Weights of a small image classifier.
Model: 6.33M parameters, norm layernorm, patch size [2, 2], depths [3, 6, 6].
Training: nadamw at rate 0.001, 13000 steps, batches of 256, held-out accuracy 86%.
Data: trained on microscope photos of single blood and bone marrow cells, 194171 training examples, 17.1 epochs.
Rows from block 4 of a small image classifier, named by matrix and row number. Rows with one number belong to one neuron. Each number is 128 + 32 x the weight over its row's rms, rounded and kept within 0 to 255. All counts start at 0. Numbers have three digits each.
After each neuron's rows are labels from the 100 images, of 14848, where the neuron reaches its highest value: "responds to" is what is common among them. Only what is clearly more common there than usual is listed. The data: microscope photos of single blood and bone marrow cells.
# fc1: MLP up (model.blocks.4.mlp.fc1.weight, 512x128), inputs 0-127
# fc2: MLP down (model.blocks.4.mlp.fc2.weight, 128x512, transposed), outputs 0-127

fc1.204:182110179150084146112131143145150131101142142135166167054143101194096144140132137166109113116176108129120131074146171134122080134120141082140154166126146080143132090142090176159144123129124111159076115145134143077027095158124163156158150139146118093133101085120167177144114147060133072094123108085144149156104141092090159099067154089103144147073141166120152103092147164124186115039106
fc2.204:040192151131149095159132096134080173122089106137129081155078171051181121135165119165114196132117135108102126193142118126118152153116078138093122075127119140107167134096143119140070075201185150106109107172123141186171154121109125146150101162123140162063139119113094073118150108127100111162105100141184097153105070181131111124178136139162071118142159091142108136125133129119117076133131
responds to: cell type: segmented neutrophil; smear: peripheral blood

fc1.187:157116164125081133113142122129078118128140120136171166105087135172155118140183175140129135152106142139070149117160090142130098195117119168044123107139131168105111146134153115158112104129150160201159131128148117072152087181072101107168123168090084146075113088117089148138121117143123148092170130083120110148126086136055167083118086153119086102078104166140155173099154078102113173115226
fc2.187:131146145116142064120152144177165133127076107120069131159105160067108091134174058133151139102147167084144098161078239157083136115144100104118141139089164119174135104187103123137113143137194141140064080147136153169081098132161136151090143080120160134124107125177163099129160110160131109134080078159108146128090091155166128193113145142136114173097145120118080109100118209143112119135124
responds to: smear: peripheral blood

fc1.313:105109152147097132149157091173142067133122091152179144102185098163082128146122127055164144141155194075122157129151096073125094102119083152104190175103146136127111168138127111066158180118081093106177101177150184117161146138118224135118146125115107118133055143114110164032145116170119105130106150105116150116122134136152114098135153139070134094104121127102099124142111114111087146158187
fc2.313:122116187091182142131146146132152118114127122104070136154148132093154159125152135079094086133130092108138063095083190132117130118162138111081167136109108092152076094160174106109151131074108149162105089064101131142067122148196120083111110084143150096116137117143111134175090174104174114081158180165130141147156082104096105188072168147121134184138108113152124090131135185196133171186149
responds to: cell type: eosinophil

fc1.464:111106094128123093152090065156136055090130137087133132080083102090132136142127165191125144184108098094109157165150152100177154098147116176133131103106172147111106160124143142116154201143111121128141157154104128138185181086115135165120095134175102176133087099173143083101171149142087103178114203152121116068122108111156107119117186111133133049108104140134161157152156081089088152198154
fc2.464:110144189174130082097145080124118115144118192125128084075123140102110172145113178120125089106100179117131147173094115111158164137164129107150133157149152130105164173126154093116100156137102143156128138205119119155185171088089162104129118091143109188063152139135084123098143133153123083130080129170201138088121134099145111106143166126109090104042177089146081181141128044110125150155085
responds to: cell type: eosinophil; smear: peripheral blood

fc1.183:171092127126049163156140143084108151131150129152135108178146179162108118112103154184094119103115075117127079073137118175137199092107131166192138110127088118109171139128157148146111086094153089129150159088112129176067063151152052196171151158091110181103120092108116122138145115095137115124141164102087157152201106103117150126184120090132103158111103173103146105141097181131128157101099
fc2.183:131133101174078166159172173084045150142146116138101162112105130185081061115155171148122102076113142130112181089125103176122130116141153166076119124153144226112158143084164158146113090085164133139128133079093086110096072181143132154133138147080167130088126105081137133146178118129125177125155172115086097124160109114086167108140151134148135144093043185100125091126112154109135131116139
responds to: cell type: eosinophil; smear: peripheral blood

fc1.333:163151170148148155102138089118128107119168127092134084110123130114075143140107168138149063104184154094173112060078099071114117107172168123150180149137103108118095052071146087123162129092094155184123140110157174080084113146157128122149139102098140174162081141111131161116130111119195087120141167101133155129182200078169149112129113135139159146101171177068116114136102125167140188084131
fc2.333:125198094087156128101111157114123150135116148132147124122119085123206131098137120185121156093069156126097115147138128155106122156076071103134061109120105175169113154139078177149097125184149170120185131193110057163183100157118144134084093142151139077072136110143047069119112163105126152135122138133178102147101104165129135136151150108131164099122102068155115149109159124115121081205110
responds to: cell type: erythroblast

fc1.458:076155176123116103138165193156085152114120143155124135000096127139131142148204137084158155130119133135105173111129091120122141157162097033110126114219154148114174184122124122164127107148158145117177136138177097122167136109080111109108085129097116130078155133110163115107156112130146099139174159156150114087068124142076146122122165084086086130085119087136119101136146123102106145138115
fc2.458:128164105136107135130047131135121182102132150168148132141025099107179123122106148168072140149131129111181120125118160138080101122147122174099123151099115130149135104114151142098118151132103170170118136099090174102107072165141165090184128096128096111103164146107155166149121194076103173136166047084095114134139108160075132113079124068121123136127119205118203144129171119145159135067139
responds to: smear: peripheral blood; cell type: monocyte

fc1.490:180149083138120125148078129138129169185124069051091112171111166119147107096112080215137141096140104151202080151110125149155129127080222150111032122131070137092150107157116148170120137076146116137127147064172133130093104150157106117144149151110173124138128099128121095151105109098141162099153091155124097142117095104129103127163154122170139169110151088149132161128099097162186130119078
fc2.490:093099088074128134060147194127135136140166133093173170098141062109139136091131102153134116156132103175068138116147154132046145171171165061133152167154166104111115170160051156113102089130158149189096108181161149165133109138083165125128098098075096144145058117167108141092091093063127136110163149137128105114165105098118166134161119114154113124102117161142106120101172163136138120146186
responds to: smear: peripheral blood

fc1.291:122133149096076071112082138139141174178115151101084170112164108167049067173137126109150146159107167099137122140181105118131104125130123093131126121168101099117119129153124177137120132111100175173144167126136131151106122085136111038080175141119057088157167108151181175167148135170127139118121097108181165131115200114094169111093152093068127161145174149137169159064113114079149100152120
fc2.291:095165154093174105135103118164086140156161112080114147101067151061157142108136154094161112095147169129113140222106072111116192148116096189093142136106164124100143168077174081104119116121174155140167117149130128147205201144092156092168103132125131174103116061119051135159127100137094089122117114135155138137134135080141094139098076183107123089121123119123118124115145106133133145195154
responds to: cell type: segmented neutrophil

fc1.259:093128199113130180082176122134104119076121139186115106071103130122137131149130184127109121076103164104106203131116179104104067157170130116149142120141155097154127117089161051110193109227149118121066142143131132095115107151064112141106125124179145096129117175105166130143131187134157080088159155127142193138076145106152115159082121148117133131147161107096121094107186100090116115119125
fc2.259:183083054124058104162104087096169164156122111079138139105118165163085145120108150097167104160154132122131107173110115182134174151124132153106124125093105152145157163155164143159117130074142124122135198133098142162121151116112026171154109131097106202126113127096083123170113134110126141176133066078091082099164112101157153106095127135092166088112070193124100163172156135164138126106118
responds to: cell type: erythroblast

fc1.192:138122075084131165123117114098081146111115165154107131234112085113161141106123175111146180065060096114179100135169137184132129156088093133142126101091137161152120137098138100113121133165121112113133112140113099109115079125120114091081171146147150134089156193103159105133167177123072153130126093102150175122141084187081100129138146058073140179107131131188117096214151144128103115153157
fc2.192:155152132095143144155085152104139151123104109138127088172183126146178134091147131120121206085092071145114098150158094178134127117075102149143043085155110150151131127152131147134126131110130132132206111070079090133172074208151086061097123142120118101110186123107083165164132150127138164071166103105143140172189145132088112120133153162104101121188150078185178117121119104135111114136149
responds to: cell type: artefact

fc1.319:142112123112137100133163187086153210130137116144123163208188143125144160106100130151147101158112127096158042104115135165124173126057123119160114131103097162142126105115100135135093098062110120146107122155108104115089074135166111154182112146122108116169096124119131160164102125073136176111096057125122059153179114180106141099184099160133114154139101118147143105145089201182187115088112
fc2.319:140178131140103167163125095079116170179117182149106079091126135156099070141111188073146111089134184120146162132069089136143135096164097112117136164159113153130129145104114148118118126123085179079134173118055137117119090154128169120118113118150114193098197160129109167124150124163113127188115133070153178075117211116145101065136132121115157144091173192089120145126094118089136106088096
responds to: cell type: eosinophil; smear: peripheral blood

fc1.357:164077107084122164144127139137110098108133167168062171122105126166154146145162183119110122116146082189130105171160176150102133134149060131120193144113162115149095135173117173130096153157126056111146146113125123099091148075152131163095175114097127130143117196131163121166113098151096088105117114066051186091135158160104153122126049123101137143168072147135083090112130096098091128121183
fc2.357:143125130085179120123129144166122164113106190197116205140113136113126103133119117125081164079111087155131155141158119148100131147125089123118110109169176126144116158144117137153124093216123158114107087134131096080127125109117121143125178144187168015110139144115166172128130115074114131133134085164142139176097113184098110148120085145034134097127100057157110078139115082070145122165111
responds to: cell type: erythroblast

fc1.285:130098104116113125246108106087147155096086134146139129190151183130119089165114119143111105161087141084146097107106078151143169081106138200175100088118104168123149112150130143177135079079127084119151108104097137159129123098183066232177140131155087158149190123134158108157153122137100143143106119106122130147170126162129112102158120079156135128152137168146162107149093154127101130098057
fc2.285:115103094135129162083086138082078221013159154109118124092071123131092100160135175145047130131115089180120165162141083142071115166149092135121139108129161146123117165093146169164145090141143130182132149143145137106112081125057094182126145152147135147132139158118137157149117140070153097171143111110132073125094122141098171101113092112128144111146089167132131132154180170119065111102104
responds to: smear: peripheral blood; cell type: lymphocyte

fc1.445:136126078136063148162085037150135119097141093092148116145118083131117129168154108192112139093092087089146093123129117147168097115103149184125127146151095101096167113165146167124131106061101116123142147129108106168046096119165161105131161148083141089091178108065161123137162175136168151146160050034143137136110159102107110135113159072130197133164122121148132159151117160112138150154155
fc2.445:154117089169090108145089075132181107131128144121128078118169127134113182144106107214103129180124060112170065107128129106134126094111165119177081177141066095112139068228101133093144183122113118139191182077124178132100135093171189124131172096125108149138143144118138130141147137110161129130137093112130131137146175135149095121132174107098135145154180119131137150129111063101110133065085
responds to: cell type: artefact

fc1.355:121094102143130094159098164087197083158138099110149103126191138082117130124117081144149148068128085156162078181127141131159130117162201083155084138162049120146194097158092145136119093076134090121093136105147129192096128072141168117106143100104123154124186110132143117126179130101140098182132127165155117082142145125104097055108186145122106189164166116109083140155134119131154141107073
fc2.355:112096161123123127096118158120160076110140101144161105131148180097129142112090061127122162098102129188128077166153148119135136163150182086113081122156150088135177129167143098152133111145153070166112127130210124182174151083102059128075134156097170172063150158123106040097151104119175098137145138171150156086066114120144126138129151166136096201137166118139078124113144082145131108116100
responds to: cell type: artefact

fc1.290:166171081131144079173174106107104146136136101131161136183151128115145131119166117200154107139146075131149081087146165166139184077085103117135152140110085166115122095092130146134070109070131110140099116120163088138065096138204130125144120159095108128107111091115129139157170095126102170147113117115157067156186079176072177109166111087104062163136083126161105121166084135116126197138158
fc2.290:126110072152068082185125087142151158143056167106120111118102088155087131168135159110150139141083152084133111175100134153140156094164099127154153136104137163113169154182104156137063156089144134096151126164111182177150144102152185187134137076143077220130128145139149114137167116146072131184089109105132109069126143156144097093146151063115146086094110148142060147141121118080110122133102
responds to: cell type: eosinophil; smear: peripheral blood

fc1.90:137105095134099160093128171100138146166153168096083097150118140127117120131058114177082154151100088137188074175151113124163146102104153150145076154084107082078127199148154105108128141068125141114100192131094118171161078096163119158155139128106153180200148075127141053141136115135154113155098092179095047105187150088160096107162134138156131142131122140124110150129083159132171132119094
fc2.90:128117129117132177115121131096140136137165187140090127115140048170172182131127148154107113117111071147145149090129085123075175085121141086197085172111108089177177126143127139070192128079077096121146130101073074119115097165173153148135128042122100111122151120161128127161100197115138132129115135154118109153148177104125094171052193169108140108121106147154103130120144160144160138172092
responds to: smear: peripheral blood

fc1.435:143175152122124113117094133159093169134099143109134074037103141108152141135188160116106102121141134138109230124035102133105116158174133074075102145189148124137110141111146134132140163185139168144116168120147109096162114166090125049145101068147133095067161113109154135143145145097140127109182150163121126127060152097110132118087174130095085149104150069152098136133170081128120161111112
fc2.435:129097073113103150188084097110209092155134115174131108151127116104121123101101138140110100135107176059125113114132118138105143083149088234140106192038135097169149092119147115077137107119104070126140139102069130157111100172169191161149136131136109152131138095166107123148116188170102162128115135113104161142149094097147119158099148157148167141156099228110160152109143108126136090107138
responds to: smear: peripheral blood; cell type: segmented neutrophil

fc1.374:145147116120130097130112073153105174090072113118158073114113071111126201092175094121188172126147088098124102120070124143115126142102126036147134152115100145192162124160045169115119122132139109110178134129161147115129142104128212120140149092122115151093151146119146099109099172050137098153145115099113135149111137171137155137124173116123140125109133110161136098222164144193107109073085
fc2.374:203126167151135164120193154112164115148127156119144099077145130153072141135112155096126072188191146112121167056081096089159071125125125095112163141134129108094110107071130070125113166166116154096072108154141136082148116157111072170150083109157094161175098098150149178060099121142142078086120149171111138140136145107161177121118051128144154092112126161084154169145130125136164126115160
responds to: cell type: erythroblast

fc1.455:083160128087098095134149122162113124169188090141120118137165155095165143107179147168156115155187159060122106032126113101138199120103154166096128133117126129111103104076147132114165123111155145141089198102121113155078072201152122128143063182087127142104050044133120118105119128136134162122160157127121106132195116115103165147143130146130107126099124157094170100090108138165135165125175
fc2.455:119130158083135139125106128136115108174146155138098135124111160130120091121053117058155161129089221165211114197151114134088119126150174148127111138138067122120152155134137138100130094144079130164129156132110142137162156079103120052109165111167154150134173217129091167141122127136097140131149074121204139078143149124104065075155127135083124162128173129101128122099130048124117143149092
responds to: cell type: eosinophil