Weights of a small image classifier.
Training: nadamw at rate 0.001, 13000 steps, held-out accuracy 86%.
Rows from block 3 of a small image classifier, named by matrix and row number. Rows with one number belong to one neuron. Each number is 50 + 15 x the weight over its row's rms, rounded and kept within 0 to 99. All counts start at 0.
After each neuron's rows are labels from the 100 images, of 14848, where the neuron reaches its highest value: "top examples" is what is common among them. Only what is clearly more common there than usual is listed. The data: microscope photos of single blood and bone marrow cells.
# fc1: MLP up (model.blocks.3.mlp.fc1.weight, 512x128), inputs 0-63
# fc2: MLP down (model.blocks.3.mlp.fc2.weight, 128x512, transposed), outputs 0-63

fc1.482:65 61 70 65 91 53 03 62 74 45 34 59 40 73 73 58 31 33 50 39 67 45 62 57 51 33 40 40 36 35 60 59 47 68 52 54 67 47 27 52 42 65 61 64 35 41 66 39 56 54 53 28 42 37 64 26 51 65 58 50 50 82 29 64
fc2.482:47 20 32 43 42 37 42 29 53 57 55 29 62 59 37 73 64 67 56 59 14 45 42 72 36 29 50 78 44 71 53 39 25 48 49 34 63 53 57 55 41 15 58 28 60 76 44 43 52 40 57 48 60 71 41 77 46 58 43 51 45 52 33 39
top examples: cell type: lymphocyte

fc1.228:35 38 41 51 64 34 53 74 56 69 55 45 35 47 62 61 41 71 30 59 46 40 31 54 64 49 25 57 63 19 18 67 62 32 57 54 57 44 18 47 53 60 61 63 43 46 45 73 64 85 84 42 47 84 63 50 36 45 44 51 37 43 64 49
fc2.228:59 61 30 49 66 68 59 74 56 42 46 46 56 55 23 39 44 23 56 78 63 45 45 62 55 65 36 61 56 42 54 62 25 60 40 41 40 34 59 61 34 59 59 46 52 47 73 52 47 58 13 65 78 67 20 44 24 60 45 35 24 47 61 30
top examples: cell type: eosinophil

fc1.190:58 61 45 45 62 67 50 40 57 32 35 46 54 57 78 50 57 51 54 34 44 52 37 38 34 31 56 26 54 43 65 59 52 30 67 53 32 43 29 35 47 58 33 53 45 59 65 69 84 30 48 10 44 38 53 38 81 35 00 77 66 49 29 40
fc2.190:43 57 99 49 53 85 47 87 45 44 42 33 45 67 61 64 45 47 41 39 76 40 40 55 63 34 59 39 40 41 32 70 53 47 63 59 36 33 34 36 50 67 49 69 66 54 29 53 59 47 66 44 43 44 46 32 75 08 43 78 44 56 38 63
top examples: cell type: artefact

fc1.229:52 50 78 53 78 44 28 46 54 49 40 56 35 42 71 37 54 31 45 32 37 24 61 59 45 65 52 28 45 22 52 50 53 59 13 87 35 32 18 48 47 61 71 59 39 45 54 54 60 55 84 36 82 49 51 35 57 35 44 55 38 58 44 52
fc2.229:48 34 60 58 44 43 46 59 60 58 63 39 40 41 44 72 46 71 50 74 80 49 56 39 57 26 27 44 52 74 31 37 38 58 63 46 72 87 63 52 49 36 58 66 63 55 39 39 38 48 53 57 43 68 49 66 54 55 64 39 24 52 75 52
top examples: cell type: segmented neutrophil

fc1.455:54 22 67 81 44 25 12 55 46 50 76 33 44 43 60 51 67 45 35 62 45 45 27 64 70 54 52 44 55 28 62 39 48 53 47 55 35 46 23 60 52 34 60 65 54 32 48 61 56 69 39 44 39 55 25 51 47 50 55 38 36 63 50 65
fc2.455:35 61 09 52 27 61 53 62 48 52 29 58 47 48 40 75 51 65 71 36 57 63 77 51 22 44 45 77 46 75 60 56 42 57 65 36 45 69 67 37 50 41 48 39 37 57 49 52 40 54 47 56 34 61 66 50 62 35 53 55 54 32 66 41
top examples: cell type: artefact

fc1.271:46 59 52 20 62 58 18 73 80 34 21 65 70 59 64 43 43 51 46 59 38 58 64 55 46 51 63 50 60 49 59 49 35 47 64 54 24 48 38 55 63 55 52 31 36 16 54 46 71 48 44 35 51 54 69 12 60 40 33 82 45 39 29 66
fc2.271:21 56 53 27 35 68 52 80 50 27 27 44 05 46 66 68 33 48 62 45 57 45 73 49 68 53 44 60 19 57 36 36 68 76 49 37 47 62 69 39 60 36 42 53 64 47 36 51 34 50 67 47 28 54 73 41 55 58 67 49 48 47 69 53
top examples: cell type: lymphocyte

fc1.419:63 69 52 75 46 35 48 29 34 33 57 39 70 45 46 32 59 14 26 32 64 37 81 56 49 70 62 48 33 32 48 65 23 59 40 74 62 25 68 46 74 49 47 55 30 48 49 39 52 60 57 41 58 47 28 52 71 34 47 53 75 39 41 42
fc2.419:50 39 74 58 50 53 45 49 25 64 38 30 18 62 47 65 35 76 45 42 64 50 55 46 53 36 41 22 51 72 32 53 50 61 66 51 76 70 54 44 73 27 49 49 43 61 17 43 39 61 78 51 34 63 85 45 63 60 62 57 49 57 48 37
top examples: cell type: segmented neutrophil; smear: peripheral blood

fc1.7:57 52 18 85 33 52 68 54 60 44 63 42 81 51 47 40 36 55 48 35 51 78 60 36 58 61 60 83 52 60 61 58 26 61 72 45 54 50 47 37 81 53 34 51 68 66 63 44 38 64 18 57 31 58 44 48 67 62 49 60 64 29 63 48
fc2.7:34 31 26 58 31 27 22 48 51 27 69 33 30 72 36 51 69 63 59 64 60 50 58 56 59 70 34 65 58 39 52 60 49 85 39 48 41 46 60 41 58 45 75 72 71 48 47 65 31 66 48 85 52 50 68 61 47 55 73 41 36 06 64 44
top examples: cell type: artefact

fc1.225:31 41 59 46 59 40 36 59 87 59 30 71 54 30 73 48 11 67 51 42 35 56 50 57 31 54 48 49 42 57 48 50 59 32 61 37 39 57 20 50 54 65 71 37 56 44 44 49 47 46 72 63 19 72 80 51 51 54 44 44 53 44 48 80
fc2.225:24 40 70 22 74 30 51 48 64 66 45 56 41 21 81 42 25 64 53 46 49 27 59 66 48 56 32 35 53 56 43 42 68 37 53 34 52 32 37 46 45 66 54 56 94 41 42 48 52 52 68 45 64 62 65 74 47 54 44 47 16 42 50 77
top examples: cell type: erythroblast

fc1.506:45 50 56 44 41 54 47 44 39 57 50 59 51 26 62 39 41 31 29 23 57 61 35 31 42 43 65 63 51 75 83 56 42 57 34 65 56 46 47 24 59 80 53 55 15 33 50 57 47 49 70 61 61 38 51 54 52 43 46 60 55 46 42 64
fc2.506:32 65 70 44 42 67 56 57 57 61 25 74 13 31 39 59 52 33 53 50 62 68 65 32 35 38 75 72 27 60 11 38 66 44 49 56 35 37 68 50 52 50 55 34 44 47 53 54 36 46 66 60 59 56 37 32 62 52 55 60 35 68 54 64
top examples: cell type: eosinophil

fc1.138:33 50 52 23 76 58 40 46 59 58 51 51 57 58 42 51 46 59 63 53 49 24 69 63 28 33 51 33 46 35 31 37 93 44 38 51 55 37 70 38 17 46 64 52 39 53 39 46 60 34 64 44 64 63 62 48 25 53 50 38 43 59 38 59
fc2.138:76 29 44 78 47 66 30 54 48 47 66 29 33 44 66 56 45 31 65 36 72 50 33 43 73 34 67 65 51 43 61 76 20 58 83 55 39 47 43 59 84 55 41 54 54 31 74 44 43 42 49 42 28 47 70 51 76 34 49 72 72 40 57 28
top examples: cell type: artefact

fc1.381:38 56 65 42 48 71 56 43 46 30 36 42 59 60 47 66 84 74 40 54 45 65 57 46 58 53 75 37 36 63 63 57 46 37 42 67 45 49 42 47 51 27 55 33 10 52 37 45 56 40 63 45 58 31 61 42 63 42 39 68 59 73 48 23
fc2.381:38 53 69 51 67 51 41 67 64 88 50 49 38 44 53 47 19 26 44 41 73 29 35 51 34 46 26 56 58 41 38 60 49 51 61 54 36 45 55 37 36 77 60 66 79 41 65 66 47 53 59 53 36 52 43 46 56 39 54 46 49 68 46 65
top examples: cell type: segmented neutrophil

fc1.113:64 45 42 51 33 39 68 16 49 37 70 73 69 32 48 51 36 62 68 44 41 73 61 40 52 57 60 79 39 64 63 28 35 57 50 18 73 57 51 67 72 50 40 10 46 54 40 00 47 39 38 63 42 57 43 75 55 63 43 54 68 27 57 58
fc2.113:48 40 60 76 34 41 56 26 51 43 59 46 66 46 29 53 40 49 45 63 40 66 23 50 70 57 59 70 37 51 51 60 14 53 51 40 74 65 34 57 61 41 50 46 38 45 30 13 45 71 40 36 29 70 34 72 39 51 48 48 80 47 62 43
top examples: smear: peripheral blood

fc1.313:45 46 56 45 62 64 32 46 56 53 61 22 55 57 50 40 38 39 34 52 59 47 49 47 63 53 27 21 45 45 47 73 46 58 16 96 50 39 55 32 41 47 65 68 45 49 49 61 51 62 68 41 78 33 63 56 17 62 54 74 57 70 30 60
fc2.313:55 47 35 93 34 37 34 46 33 48 45 38 67 45 63 41 51 33 42 38 31 51 44 52 47 63 71 54 69 43 82 62 45 38 62 44 51 37 30 52 70 56 53 51 42 28 46 51 58 51 62 67 14 49 74 58 64 40 39 34 76 39 82 67
top examples: smear: peripheral blood; cell type: eosinophil

fc1.134:33 65 40 43 68 51 47 20 51 34 50 67 34 43 64 38 36 38 60 60 55 38 64 41 57 18 38 31 17 53 59 60 50 40 65 45 52 42 63 39 43 56 10 58 39 49 88 43 62 40 56 36 53 41 55 41 51 59 30 60 65 61 46 32
fc2.134:52 55 39 39 50 39 66 57 44 40 63 57 43 25 49 28 48 52 62 58 60 47 60 38 73 52 38 45 33 58 37 75 49 29 52 20 63 44 69 50 59 52 52 51 28 41 45 36 35 36 40 63 80 48 46 68 49 53 59 47 77 31 60 43
top examples: cell type: erythroblast

fc1.43:67 53 45 54 74 36 57 71 39 58 27 49 40 60 37 56 45 33 56 52 50 78 39 48 46 59 47 81 67 25 42 75 41 51 55 58 43 58 50 59 29 84 63 42 64 39 44 44 44 56 60 51 27 72 42 27 46 54 67 66 55 62 68 49
fc2.43:23 52 95 38 70 54 40 56 67 77 51 34 25 47 63 55 35 38 46 45 58 59 61 51 36 34 28 42 55 70 39 57 74 31 72 53 58 56 41 18 30 57 55 57 86 47 65 55 63 45 78 41 31 47 76 46 51 39 36 81 58 72 25 57
top examples: cell type: artefact

fc1.196:28 56 33 38 29 28 75 33 44 36 48 62 52 22 25 42 40 53 66 53 56 45 52 45 67 74 31 40 48 73 55 42 59 47 27 35 48 62 67 45 70 39 49 45 57 53 32 42 29 42 48 72 54 51 44 69 24 82 70 50 43 41 63 60
fc2.196:57 56 31 06 63 43 44 27 62 40 39 56 72 46 68 23 60 39 68 35 26 25 39 46 29 61 39 54 76 52 28 43 72 50 43 47 57 36 43 37 52 55 59 28 59 46 51 62 42 37 56 64 86 30 54 58 43 48 66 52 28 39 56 81
top examples: cell type: segmented neutrophil

fc1.363:33 67 52 53 32 21 61 67 75 55 65 44 40 43 27 45 48 42 28 68 63 55 64 33 54 54 50 69 57 40 57 62 70 29 69 34 33 46 40 38 45 23 39 70 72 44 49 62 43 70 28 67 11 47 29 45 43 71 47 63 57 50 77 64
fc2.363:32 55 43 27 53 28 56 43 78 44 58 49 80 60 31 34 38 55 50 63 63 35 56 54 35 57 15 53 65 62 50 52 62 45 45 47 64 43 25 51 56 49 54 49 82 74 44 26 39 60 41 63 33 62 68 43 52 45 44 38 31 55 69 80
top examples: cell type: artefact

fc1.444:57 55 63 26 69 67 38 60 71 39 51 43 56 63 83 39 63 42 46 63 43 31 50 45 38 32 21 19 50 52 20 42 39 50 45 59 57 41 57 23 21 55 48 67 33 41 66 82 73 52 53 22 88 20 44 43 25 49 36 61 32 59 23 71
fc2.444:65 51 44 82 31 59 41 26 37 62 63 51 61 67 33 39 33 35 46 46 45 43 46 56 69 61 58 76 51 51 59 51 47 63 46 43 57 75 60 58 73 25 61 33 40 63 33 31 58 67 49 54 24 56 47 49 36 50 58 26 87 35 62 13
top examples: cell type: erythroblast

fc1.397:53 75 51 78 51 28 69 43 35 62 60 61 48 37 17 19 46 28 45 72 66 68 72 39 86 72 37 54 34 49 67 66 44 52 46 46 47 40 74 67 65 48 32 50 45 54 48 39 49 52 36 59 30 29 38 62 46 79 51 50 72 49 52 32
fc2.397:44 57 47 61 53 23 39 44 53 53 48 80 37 32 39 36 25 57 44 64 53 37 56 64 62 77 56 46 33 33 47 62 51 50 50 44 52 21 93 60 63 59 40 46 70 30 41 24 62 57 55 50 41 55 53 79 61 37 49 66 59 35 62 34
top examples: cell type: erythroblast

fc1.146:52 25 45 27 51 62 40 46 79 61 75 19 07 38 55 55 51 54 37 77 15 56 36 70 50 60 44 64 50 47 30 49 38 57 33 57 25 58 57 48 55 40 50 48 33 21 62 60 70 36 77 37 87 56 43 72 19 48 40 59 44 48 43 46
fc2.146:64 50 63 67 56 56 47 35 39 33 80 30 49 58 57 37 68 31 23 50 54 26 38 49 72 36 53 62 35 49 57 53 32 51 48 59 37 40 29 09 63 42 48 61 64 65 64 39 49 69 43 49 56 49 49 24 44 66 60 63 70 58 22 57
top examples: cell type: erythroblast

fc1.25:47 55 17 53 65 28 77 30 51 62 71 49 32 42 41 43 31 44 54 48 46 36 30 53 39 41 27 61 53 66 65 56 50 55 73 25 82 47 69 44 72 51 24 61 49 36 74 26 46 53 53 43 35 74 67 68 37 71 51 38 69 44 56 30
fc2.25:43 40 39 39 36 42 55 59 69 68 57 47 50 41 21 35 37 68 67 57 57 40 46 39 34 57 04 50 54 67 49 52 52 50 52 37 60 56 91 43 32 57 41 60 54 40 49 59 48 42 63 38 51 74 80 77 25 77 56 35 43 26 73 44
top examples: smear: peripheral blood; cell type: lymphocyte